{"image_size": 64, "bias": "all", "mixing": "mixup", "adamw_weight_decay_other_params": 0.05}
Rows from block 8 of a small image classifier, named by matrix and row number. Rows with one number belong to one neuron. Each number is 128 + 32 x the weight over its row's rms, rounded and kept within 0 to 255. All counts start at 0. Numbers have three digits each.
After each neuron's rows are labels from the 100 images, of 14976, where the neuron reaches its highest value: "responds to" is what is common among them. Only what is clearly more common there than usual is listed. The data: microscope photos of single blood and bone marrow cells.
# fc1: MLP up (model.blocks.8.mlp.fc1.weight, 768x192), inputs 96-191
# fc2: MLP down (model.blocks.8.mlp.fc2.weight, 192x768, transposed), outputs 96-191

fc1.682:108084132119141104221152079126117165178105097154171092133151079148074139136124139148100161110083132137115142110142150152156129128168125098124156123099125128129167149128078079167096161136186060125144119098101128163078112126167095164133150151169132035073165165089110135153104082118142187150
fc2.682:060136143134125107118167119180039125112210125086140158132170167159087143077057162135095134159150135122139113103139118163174150144109138180140072156133126165116061172138165172148105083125137133109149146135141168100143108128079124047177119167143134177138118112139128099123116157165122122132
responds to: cell type: segmented neutrophil; smear: peripheral blood

fc1.454:235097150111156097164202124168156159141123120122079086111155180147118130149111141207123026151077178115092118075121126173115140133157108160161102119158144158123120181105115088095135038104145144100116133151139153162093120101125106161152131154150116132132169151175132095147155125086095155131
fc2.454:152136110181140119177172165130151115105174160134126142121118084123129125121110125133142138085121132172193082109103083144163133180085091093069153139128176139108094079136065114158169099184115126148134117163105118109131155126091115146163145121163151148133104122073063126173117125129121122139
responds to: cell type: segmented neutrophil; smear: peripheral blood

fc1.269:167120171084166133149186147118153095119127133095183145103121145148105152132077081123087118129177117155164110123176144103056157122114138131177133215103167132120126184080137129086133178146150099125165166152143118134124162109100170048140117089066171151150135119104129117192083144080171093113
fc2.269:099106144206121131115114114119041184140185095126134150085169189125117171120138158160100140153133107137144125147133150099100142187156126123103152160137129111130112186152113132107111104120133065109109121107186072086102138142088135118128082059154123095187090106098158133109139060165157152105
responds to: smear: peripheral blood

fc1.45:171214115131095102106157149186150133115102079089137183109128130119130154159101112175163150119074127171054116198120134113148117145184131104133155122146030137088126187115124133119139095074088114098110173143144071137064076106122121099087134171136114136089141109126091127127125117096102108095
fc2.45:149115138161092147093070186194075129139158084144105121109127080130131132142136137135199154141103102165147156146159115094113102106145079158135171168152151126146100149105113119136102093069119129116177128136181111106090159085081069137111067134130142144175082126096065117123160102082125024055
responds to: cell type: artefact

fc1.140:152120168077135141088134139117132110090095188108072095114133186131125102117162086097167040110099108076157127136144110142122144129120156182142197162169129151105151106080085121169101118144118107206169093112128146154148197119155232167140147105130143160118082066091128109213102073103094145142
fc2.140:095125136134118155127146203121066122158123159078101149122146105175190104127110130102138111117126120164118078139114179086086150171170163071150063102110128120112080181178112135123125127126127182176095135171098156091138127112053166175104149120147116157144154176147182070169139161175115068181
responds to: cell type: segmented neutrophil

fc1.78:155112151096114164074127153160187078134138145150122119131144179156082059144134119117112099157097140138121115122136140194174090098142078143164079165133122165111137111114082144171132128160135142127127167086102062132077115122095100119171149147130105199094103121122092182177147111149102118137
fc2.78:117188097138084126114140144129137167135130128075132121101119178130101121146147135122103098187098135153122119107097122070116089144122134147110110068135104188094140132131083122192164145089121116102118126110094149131177126118098146153111113167133114096066157191079161158124139126073169145131
responds to: cell type: artefact

fc1.436:129132097153050149133100119105146106108096184092143113091135127165101150118201189085138106128138185181111058116084102152182103159096105179121168162180109135126166107118174113131111107097138107085083107116127168131061113084120130105092132090115107147149085060139065136103143139139116179119
fc2.436:134114149161129120162153160117192136144106135061143127102153114132161163175185142179123098174143208114159158166155145171118118142137164133165143111102142149181059124124172105166140070169127110100088123096152090231110103132065097104106106110182132168109136122121132119116121198164141126146
responds to: cell type: lymphocyte

fc1.610:155140094137133166078126190128153083132153157145096171178125136212091087156150112152067095166106118155123145152188144136144182092199150099158178092101103109122154107141100144137063139120123075096123125150106120151138092129115147107114118190125164135124145135151097149131141137143114133108
fc2.610:148179152127149101164146123163139129154146116149146112151101101162177131115115152126072167160125181110148158134153141100142129084092124161103177111092128175093127184093108127142056135168134140197122095172088154187155125139063143083181173134136109120130128150135236154201144174115132188150
responds to: cell type: segmented neutrophil; smear: peripheral blood

fc1.683:152143049039082102118121115135144112171088106161156182182136170134134169207117120108091110138111123146176168089173128111135124113179100156106198104119084165146147068113197122172168110174101119143088173127086129138186197165159166103133064088115112128098136134076139167141127100102165151098
fc2.683:149165081072145118162081102097127160077079070145180102128135135154117118112130136148087101110140098100145143125186104114149092137137078066146114098117117124148160150159140135135100163121067159157092165127075145138167138123141147156094097127172174129101129135164126197153172123091087062087
responds to: smear: peripheral blood; cell type: myeloblast

fc1.728:107161149159139181139116085125114118102112162120165078146108104112125079171179137155213081104136136122130076194126093188161157129113088134182157137134124105122108091073151150131150179178153081140081124148106120131094134116131124143110098146150139126102065131125085111127153105121090135167
fc2.728:160144122143173176109173090169150108157153145187174145150110136087186124173117155123155122154141112148133062157111096115119110097137091132142110135130085155161074127101139132129120110151089084120131074160149119129162164063067139186141048126148053123081100180164177083135144080118183118137
responds to: cell type: artefact

fc1.141:148128205093161151123115138134105097102136138104099134146150158154195135065206160155126126114130177127139155157148115045128076158109096139138184134081146130136186094085152138099185134178061150115128113095105192127118118183091180123046154129148124080132171086088143132106154182159162126106
fc2.141:084167101174080136142093122111143089149114104218126109115069096128068103155095094179161136156148146154113128124122151101165098121119129155155128115099120114139077180129143172115167056154138118147139161061150136155078179116155100125139113189182139096119105148133226140117102126150154095155
responds to: cell type: segmented neutrophil; smear: peripheral blood

fc1.150:118130120111076132057105080099133091149092180133147049140093138131113075180176135133171128105145081068129124156116175167155122078167142113154118140141146144129135067107132131125115127126096153122149102107111159196168171067103139111170099123162159090144156162150113069121053203170139115107
fc2.150:099149185144134130132139119176136162128145118189110168145167074163114146163123118139164179107128121149107100127102128137144119148155094082070103116150090117179108140110086116120223127164150162170082117125205093059079163195091127143163130062120119171068113161122108170125175167155113144118
responds to: cell type: artefact

fc1.131:116158118114184166146100131065119121115151137104113131140135104164123090147189152123090131143127127153150131063114135167168133087180164088207124120140146175196078156096129139161121157131155145114146172137129104040130100113069146130086182057119162126112138189147116089108106134127145096118
fc2.131:122116170099150169090142113098092155176096127237162115171102130129162152160120108149090110136061078170111138082130135096143144090150117066105134133128145108154078164086103075118090176094173093105109092158131123149145129118242107168114122077131185102255153138121058129138122107119107098158
responds to: cell type: lymphocyte

fc1.300:139109146147108142115164134107186112114118140084066154091130118113121195131081151142128122125085106171226124162113136190097120149060131123180159173120162175060164025113124100086089080140163118100175057129113160112131103115142137160051179115109123170174140106107123088127109159124103158154
fc2.300:200131122125153109131049119133087145127111172114077122087114102178080136135141103171095129115130157186114096141096156083166129100141135180133132090123134107117139220155143126137124180100135160092087087112132121105132115129071144115142142179109139160092168126121131080128115195128113193098
responds to: cell type: segmented neutrophil

fc1.608:085145172113159164083152112127085070172131135109091139088163104153102036123173131142160157127123158115106132136140143255103132112109121079204118128133139126130122029096096097099099129135140101100140120118165124051130114119119094139115101149095169121117156133162078091159163151179172109141
fc2.608:090136097079201173128138112130109104188141124155142207086131147120176082138091146201112130120112119123103081121170148090116138126125077129137141110062062158142161070110141082112096128093157118161132119136132139140110087089109106125095048138091129096215137154105049122112157165103128090165
responds to: cell type: artefact

fc1.46:065131131152101121116092139134143129131113076121152098151174117147145136148155155143112183139158161102121093168151080164160101177141165207083131145095102091095197102152157116101134109124087130175169192104137197155109163108136174111126168085115168113104101123173124099146141132105162106125
fc2.46:151194133182132139125120131101226111156129124149113158155131118146150059114127117145157106169052114087151159176155130072095140181182092143111171112066124093105090135143082090067135117115133110156170169094110146090101162091167123087113127121094107137151090129133091074097118132124144108105
responds to: smear: peripheral blood

fc1.711:145124147158153105091094129157197169118087132096104151168110165174138116104136076165110137182138108146111104161094119165175136137114099156123125148150168133103097102156117109115109123090111116047113070108151088084102094148147160091105053162188146150084132176104099125104126121089137124175
fc2.711:087131201144134103077098073137141118152136117100107129198132119131098126135153121116162136141141126131052165157121141119155160080143165159135167186151141157071137112137122150094118151164156194045114128093134099072106105147095160124191066128129132155134095135111101156092126106106140111096
responds to: cell type: artefact

fc1.664:142137133176164141138077115096088131137143134149127107130157094149149105158163144125133138103155071151124053167103091210147127079108087111120181131137144075133107118146172111050143117136135109103102147128108103130079095085094154135106142116119142065129128124184171130103068136079115141145
fc2.664:156078120096096150126183152134117133139142102163125106107103104098081109142143070115079102061169163144162211118105146157056082143118129122073113082151160139167132132147157185115171151169098088146127133132140162117122111064153104096073189122140095144151056153141119120160149125064144097168
responds to: cell type: segmented neutrophil; smear: peripheral blood

fc1.126:102081171158127082113142152193110097178190154110179130134139165173118126085039128147069094089161117105117135194070139114191143083130129150121093168146114110054163138114153111125095118082061137109098113093126081176128124073117136083130131167085104094120158067138184194106119097147118112123
fc2.126:157131073158097155111129114111117214116074128115138097146045029103122154131144158124123128101116140124097138078082122139110112186150107104132149114095090108089198136145052124138137132159133099133148117122099129088179140135130134185103107149123163110085166167068126096122075171106147176115
responds to: cell type: artefact

fc1.719:053124138147162137134128101149127120112180158097119181157123136147092104183201165077149138145118124137127132138058110077135106109083130164149147205137125128092075092090128075106127127163151124124100146137154137116103171154151153149013156095108116132133100100064098124156098093114125154145
fc2.719:040165143142182158117149143167102166110112096076101151175145150139136103121127132106144116109099140108130124124108112158126136202182115101094068129093171125106137207157160121127149094125149100146104161119128142140142132123044092079133112156117149149061116177160195165168116134137158119135
responds to: cell type: lymphocyte

fc1.7:225156099115154175103168176116105117153110095099184115192155110104149185116086140125141171117121090079132076103095138107162120085087082117091052123178120148156197168147176154184079113131055090117100114121098120169174146118114154163124135132122137129077097127119147108137097128123155148127
fc2.7:119132161166125143096119090100146156137170149156108152107108144147113204096111067121063128172119169164090063146086155111109130182138108074084135091114124074115138095088126153077118130133117131100097147069133094101092090121184139202106112111122121111142148127123126168152135131108129179143
responds to: cell type: segmented neutrophil

fc1.282:163148084123164105131082117113113106090136116081149122166184178097096167152187100121122117132146154119159162116158188105177093195143128172132128126172156159077168152152128069094133154152076145078040114098177174146135121131097121146098101122138161107135148192124140107149137090132142189149
fc2.282:125165166098152141112070148182192103112096171121133088122165141082120173132180141125155117095124126107139090070152137145094142178140149155170123119143130137092103120096151112077156134164129158191081145051145138139167110114055130095113110163166216141093135162080178183140155130129119148137
responds to: smear: peripheral blood; cell type: segmented neutrophil

fc1.542:124175126158113123106114124089155096137138149108084156160203141157069125123127066154095158102115156160140124157158188137166079146107072150129111069103147149171113126098176148100218082112109083107110144094193122142161060149089117146114128196144160132065141084137103118164153138167131084141
fc2.542:110112146162171137095143132165121153145149136192163125164118050059127143115097124112183098172091170133040140111088119096162097146093117140084118123117128112105137173123102145149181104111145068118101053118151140117125145095082092123117102102099141098116116168139073135163103196134097142094
responds to: cell type: artefact

fc1.294:163204147151104153098161139129177119148140117066100167120148085149149116131155140167118077103109161101056133153151184172095108126120127085105096143077166088115162120121114111087101123159095144108167158104150202141199052062128121140153114161108121144099132137136137129137143170121156152135
fc2.294:099147097165045067172104146093138082111123085085167135081170141100111098137122101135151138148154123126094145093096118145090105134113157108173138109087129114127120138108129103125118055172118157148100115097060155132094122075165117082177117161096099112168103125121164085097144197125189108077
responds to: smear: peripheral blood

fc1.425:170166125125176164101143141127145153174106134106138148163151034133153133106156142179112158181145069140137073143129152130103135045127132125150164099083150154061120102089104111191108141167147058124165141166102095160124128083172127111095134156155164103140116108122131092147169099104113157123
fc2.425:159159175139129113102064083141111098120153151079134178123120151119143110101038148136131176135160123144084173159176097070105061096139155131096092100106122123120172141181137181082124061139167072122125145087127176089087176196159136133177122105112116183109091172157101147108117081146187165097
responds to: cell type: segmented neutrophil

fc1.614:076087170066159129108110099155078169098134135149122122144169123128141152103127199122207159104105116083107126201134191114141121134134123097069108114148211149088105100157135107108125046120086185160159210108117139138124153119127146151127132083102122062099189148099112122124167132082119078128
fc2.614:022095127106077116156062137174102174110123151229116128116147135107121104116095148176129089110110152151126123106132105103121175183112173110154102161135165110105118129131074129134132108151121101131136146157142063069111133110143125158136136179124102112089136123102109158096145190176098111127
responds to: cell type: artefact

fc1.249:157162129133146124126104100089135115115141153122152094112160173062130141128112059105128131145156159098158122153125119149141070143110131159152174097186183098086116166175138180137080110092074137145078120093104088155088124092130139131169152143114076141094164165112134126129166080106137108150
fc2.249:133126129183138140117164120131166089125165144239094099161103081093084116185107132140166093107088026118138127102139181131125072072139105135141172144128116111082145157141121154137158095146203110140174093071148090082059172143127157112119125092112062119119118152140095138129167073079104148115
responds to: smear: peripheral blood