From a checkpoint of a small image classifier.
Data: trained on microscope photos of single blood and bone marrow cells, 194171 training examples, 2.2 epochs.
Rows from block 2 of a small image classifier, named by matrix and row number. Rows with one number belong to one neuron. Each number is 500 + 40 x the weight over its row's rms, rounded and kept within 0 to 999. All counts start at 0. Numbers have three digits each.
After each neuron's rows are labels from the 100 images, of 14976, where the neuron reaches its highest value: "strongest on" is what is common among them; "colour at peak" is the nearest of a few named colours to the mean colour under the peak. Only what is clearly more common there than usual is listed. The data: microscope photos of single blood and bone marrow cells.
# fc1: MLP up (model.blocks.2.mlp.fc1.weight, 768x192), inputs 0-191
# fc2: MLP down (model.blocks.2.mlp.fc2.weight, 192x768, transposed), outputs 0-191

fc1.515:505435496434598462394488556502602441557425485485523468530633526401487586520434510529491445475423511536514507464429538517452434542505449507548490511470469486489496544516501447503456459557589472525544451494492544579486495524534525438454573565448541514511589524487494526469447457519496476503470488497493510518507525480482498436504497466493507525490515566535480492508489469449538561481483520475501487476588518546512547509476514500522502528486466498561511440471534479450432485497499493516513463485455542459530555456473567457483511572484469491456527495534454540498502502527493537530
fc2.515:620522422475490475489453479503454493519466520486464437547509490471443482488476556536514533509508516558524499523524501525489514476498516563561487539509521517527509559519499506527551531491546484587542461484531483517508562467485501502519460455530466479587461510465470480425496483501497459531463451430522489511478554448498434513519394542400508520413543529516503524456499480472484511478485454498457458454595516466562491485454476443448477513488567418487516497448512543510510569543513488465529507540478504530448500512472541493588571525517425488513562510520569515460624404561469516512
strongest on: smear: peripheral blood; cell type: segmented neutrophil
colour at peak: white

fc1.70:492494576490527492513500524544510498460531474479463442486562535548511486451499499405567554547452515477506528426517487555485612483555486567474419541572539504485553473483482474500532533545450458506513487471497493512555494489535543442465528505484496593512452518504458464521472430496533484476493449463538541539502506545485449502508496443495488517536556523562498503507505532498510459555501551385493423470540522506418517519477469524503457474444603586542392534568461487480450460543484510488529506457523466540466581476518408477494514451457476477428508527456439495474521484465487517499
fc2.70:486538556555503476577459492499528486521464484496488524502527507530509451497483488479483527505574483513435519403467483506536473476478455551524460485548520466474427439476510570549607482526538520463443477486525419478504523452453531379419531443471594508514506442534487559501439434486502545497467493415519474496519486465539539527498488456555475510525520518510449571479539478457509503508437442500516512566451563521405509456577516505573459526466561531533478421549510511486515484552510478490543506491494514580468550485487466461482480474504503495516584457435510493499515417555532481477
strongest on: cell type: lymphocyte
colour at peak: white

fc1.167:496532484549471464495470447531471479485487475504472518461532551522492530509508549520544509466488499464480519547430559470512430444484417524522574472459633468513542471446570471569526487545473453457394514480548482511490520532583566483536452510487541533435471560559541521528485487527523432428502483564449520490488558448442548582479469498463502488405509473529438510524472519494514445506512427578467458538525553543504500521527470488543520498491541462451477503480563551497507563504429476455517509520459490618476472560493520459522508562525494459461507522544496521534482464502452495489
fc2.167:517535503550505486510533528537486526509519528520503489403528498496512565474520442501506496435458478496520462474473487535510447434447522494467446548487471480434559459439504475519486489455519464427563473525509527452425471482491600533512479534531515471479466501522527497470492426409501570552569507516499541572483591541454561481563561518510498520449561504492490529476489454439508436533549540452517532477404558476479485543533504452487554459517508508520584519551532466453441478500489516554491554511602431513573543521597495538467486445494501521560561523490495497569541489471469476484
strongest on: cell type: segmented neutrophil
colour at peak: grey

fc1.525:513543505530550469535383449536398497489523508465477476466542502520469573508521499474561421485518498472514505493440435485487549494542490485456483449484467538538465500527547439466516525535469510563524503535502467475524437535570555507435493514418463483517518510488481503512457549477499490484560455452450466476430472466575484480556495476470470502539457510516491445476627502433454494508555482439546487543565489520471508508545510571453575520598490494422518529531533497534519488519535478469452458518503493546533493496466544518494539486517477419426486492474480486415438512442470553594
fc2.525:510534521487495572512488534518501485476444500509501515483521521582370473500499513553470536399432462556525567524476538535523508522447557546455579446497494519490502537431471399525463568443476442523509445503538546457521537503504479510423451487431531540475450505460494469511520506492457511435487496458482542514516441498494548516480543423529459534471484489540532554493508412430506507519531541457446473490548534539519482592572527479475454540471468467486507555454475482580571497516483477496489468466482559535451520469463501547515489504451513508498482426483456463510604425518529516528
strongest on: cell type: segmented neutrophil
colour at peak: black

fc1.311:430547527481569472526396460504496524529464518494444500480484447480419439453569474486531490472489505490480506470473518517500552553522497453494418477482487519453426487551500458533442477559521561485511395440531497480505485547489546518534527522619519575483454483504501507522582547499462517537565460562551487433486623553503564511549462527548483520490508529535481480525514437502530472512484526546419452441500567451490522590549542526461509452495438477481472526510521472534465495541472503504512532529548529486489525560502489474531503472470473501457441456517527515448538421448472491455
fc2.311:580552490523453486525490477449452470492497512474521452552474490523490437494497464486406482523522453503568522462551438582508516494528487501485540453505505539474437454489544438511521527531536570490490519564573442467526440583557510492464528475502523517495533486526484509526536522507516486457506524501448568487452485542571557536487532531549451489532534496470535493552514479451397456543567552506478503420413515576474493570491500436457522478471426501503524469566520475489493573484499539521513536421503473423502502508458588522585446494545479545522491555498559518527429490427501508548
strongest on: cell type: erythroblast
colour at peak: black

fc1.734:559516537507494507488523547512493493501503450486488449506551389548508513513523560418578538441428445540491567472492515540497500548500473480496541539539576525485461509485519500613477495510448513552556469483489516435540495510567546595511501538522548504460447476416512483553408508433472502475456446455509542448502459392469509506468495435474583502489440466539508498484477506463464472496519493473470468496590483487594487501502484518532502524437491524457438509412531484454501477530488525474548567468513488545494525512463569547518459537543527495540515499491525459512481542432460573476
fc2.734:553436491490483472515496513510558499509500523478487515488452566417542437507497461542499498453565497447465430528539469573533453500497537553528517532491525544535525471502537507415476448506553493483543504481426465469506442581509517492456524519506449534475449524549488473555535451560454478494470466492508547484551522546516537499530509488482526443527515513480568614493483539478503440538563465523570479531504481490428568511527507505496485531520485563520487527467532456519528458597401531536512553516435428471532482508567518499529569447501500516494546513464590494516555367442532492454
strongest on: smear: peripheral blood; cell type: segmented neutrophil
colour at peak: white

fc1.547:574500567534559525522450470518483492520480532463527472477560434460447547515612560499559591492446534533438535437460422419484539493494491506476523504393466483516534444442518535545466475531528465489522534496473530544510475546504514500499492596489507451532519492461500512545462533530497510453530462455459483494447484508469519519530466530482520477482495564596472414545620488513492411516452538537495575464531558531551532478426479544543518502491531507448493536461513453482487497523524505427487496437576472488502502478557456505514533508483466516489447486472497492513480542525403544488
fc2.547:548466555448488495533500458513478455571514509491529527429484453514494506475515485543451530483463446460478542442454446421556489515523505519422553466455564547525539493493520461425477482502504481487502489530442565487498550539495533493526565567477508519533495503515444485526466549485521547515527471481461521454436497440597501539472476530489523473548499502472521568527516460542442475481532475472548543520485467432501591535574498515517537571494587467485512551465521494491579515441436525462523521516525416463468620576513462467532511541473467521442404482434492522448448494517479517429
strongest on: smear: peripheral blood; cell type: segmented neutrophil
colour at peak: white

fc1.222:542590504517551517563485486493513489505580533494473473506476441531447546561534543461552443492453505480541494546461468467446446481495477489442497466541497563486493441547512499512471433533454460529483522526432449469468492488547575504446511520487485493494506414499486516546509528519531422509481539521468494551461533481525495493466451543446509465451546383507493482540552500487554535481513578564499499503474471536520539445558498412566505499569558495400498505541559487538556435558562501576460500504488479539411571456474531483549474509488499482493492527526432430486447463451516511450
fc2.222:505488486441514520569476433469542526541518449485472410477495485463461504534518522514495443502453482581522449480494520534474611482511531496472557516568445483522469480509549470511457476505579506556551459492533540453545422438515523492524529518437564512468427477495538476493547548563489533544487486524481555507528458498479475454512451480524439489471509438506495563515461412481491545549455469512521501528465478475530509556476528548498519561457512484467540574500548441557555440494521419537512440550485559477469507552541500483545454471566508480427494498519416462480467484437416596476
strongest on: cell type: erythroblast
colour at peak: black

fc1.12:570620530471496457516484487478513478557436469539450473457532476458452524475522439499465573577515468475494489460451548489474524561484444470470490508544502521410524549508509420498444462433563522524495462499454538546469535520545479561452513536487604563479524539541507530457481457499503540450448406497472476536514532482463501537479479459503564520487566454518480573490514446528485460473486457531430532533552612443521481535475473465498506491452509515506519528497487567561479488509602543435516489546610509446494521505497494481482497460542471507475442476505498502477465520484472563475
fc2.12:544513539569477495477566547491426476487443483455488482502470536477492556467497455472586541568512554517534523499532534522499527441516418543561533526495488576479518505528488597488521474494487570512486443470518442480478506545465504527458501442501457439463523514465472528446510480514473574517519476464514465487540464482484506487510484544501471489469556462531448470525540495541434496546480501454455446506512451515491511500478565497455479406528532507633506562525557400465493444491506444540533516465491459529434574469548523431496524600461489564385516540505500532486507511554494557481
strongest on: cell type: erythroblast
colour at peak: black

fc1.726:536516499476506467510563475542459523493492502481508523512535450508438531511552511474499469431479454476515487400467571512492463498454522502506526487555539566547518410521478546543502503589495481551548493480444515440471508497543504492565495499522557507511430564548523526526538537552428542546501482498465434531425435490487546526476440485454513510469535520498494538435536477531428445447572517558519465563420475531492485512475456490463544460497517460482524478474511541536472557480513471369607537463500470557526471552543514492493484544475495461362539534464509469531501473451526473530
fc2.726:499425539514475483563496471485450539502496477549545536522613531488556485450474541485476514449510533502546566501535492531488480539438560506453453468514535513493508479499572476527504444502475444550465496407478557438518539517482470560487516494450515461599466470482523528550461498503518437562551422553494468569476518511464541492460455553466489559462461428481528506506439526512543435511484470542435551494480464536464515518528461501533505564462497516534526511487497472566471535480408545480554477481523515532467515503446532504511505552518498625576535422535510543538538484594463557497
strongest on: cell type: segmented neutrophil
colour at peak: white

fc1.279:481508495526549488453485500547415528474487499539468493449517389510506551545445510472526478523455528509442438485506507490529463483566485492472520478464497533511475441545424535522494497497538533506599578442479525560433451544558549541506487438493528506597503506593473522532459535453516493557477489510525461487467483481566540536467545494534500495517636500473550470485492474534456527463537548491494392524445490489465498528435424537499519501459512441455505552539474540575481543561521442549499523504546489562499519534489571441506510444468451576460512490485511508480546491508435488533
fc2.279:461535546458567479495575540510467538483509515472526446525526477447577543508448421565436554547510417416481509491567467530468497547511457514441428438460491522483540447586548466547445467483521500523523527516497461460536425492561471556506476517544530491505483474462543445522496503443493543550479588509549549487501447517525614518507588499513479549549500473506483466533521378521502481520521482485521532550485515443575471446456466518471447510480473549500468493501478470513492507479514448449481537533538419480491513530506496430470449441514497485585455509470532486444521532471485525515
strongest on: smear: peripheral blood; cell type: segmented neutrophil; cell type: platelet
colour at peak: white

fc1.363:528517583518506509515476579488477459550454517500541431565472561533500503526472500497544490514532551527430513445522512495543464405547452501496530513470563523513563481514484539474496476431494474546519422448537496532501444481444534447568453500496494515499524585491499461474508453400485516559534527522592555513481537471487504453431526515445414537460491507527498511463409486588461513480515524540510443534507454526562465501516429487527555528474519529516524533421522474512532469552521470525537515497540478475466471490435474416499485578524536514444452490523593439447520517521433471458
fc2.363:513505517531444536512504461552429468517557502468557473478401525443397415481435527504514463532502508494475534440547505481523539460538496472497594567478470559544499540447532507512516478450547541550557475517496563529499567458540477508441524487457523458457483569530458467576555441492489456479479412506522510532494446551541506451480513535464481423522511528492482499488510450517593538498500481546511471543558460538506486468473462514460481472532477476545474532485479509514559499510430433510498539474525498495478448531417507470497461577493548472472417517493459523408589520475472463432
strongest on: cell type: artefact
colour at peak: white

fc1.285:475550525535545511518501493514483482496515501521419496515481544546468464449429567469567516556509471514506530467462533522453408507478482506521441530576522464532457504453550459496609541469510512488472500474497513504525450499521537429540468477437495459403540593548491554533486527462484457567468434521462561474548553420464469522472536497433492583519505523562472491547542458516495537549406491513534508478508540578520460514570483528519499494486466497517464517444584494560512437501519515420547460482525477571458473471531446525487475521544455530434511541462501456443450517525444488487
fc2.285:565483525558493515574485501430486540588486524485485419516507508477460481491468484471405521517515419452454503509455477502473517509529528521477537453506457510511451484487467504464456496533532523501469480556487487505527483443431568478493524453479438518481490461518470476466486506450570455518526557554425472452540462583481505458536511502638459448513504531393452500445510518482513568517559528488483455448513449494520487527492488518451518515471412484548541523467496471572511532466485495508564455482462478534448520415553480476490504586513545525542460461483443449562469539437404476511
strongest on: cell type: artefact
colour at peak: white

fc1.747:520512450511484440527469539484531445427469473508518521498531470480536587529468500497541532510496553430465489537544442518520485517472419511496510514519567541534491490531474535553460549542435486534484569538538450536491410498502510492510450430542566444511487517469469441535407609470543559422526485482518474542461499497521527528480471528441532412495530538485537528475571500493427501389543487448517534435456545537464533586502513479494501462498483452573495540495514530522512540538531471482545532460441443483561551511472489453513514476521511484443454465568474447539514510532422541500
fc2.747:449528425467519453616498536484514544550513528553523589517496511489454577515450497440492590516513501516492442495462490528475537478504483515468472495585509430483407452533492536530486476429502498568489536519548509488457436524508424501476475516437488471504497511557530481526466481457505501417511539556430518496445475538535560533601559440471505493529536536496529507499534499545420513428550550493504503492494502508586517518506524497519528493504426466555483499526553494478459536544483475431488453460458476485541559549489445504497493420498539473592474451486502502517537506390455499467
strongest on: cell type: lymphocyte
colour at peak: black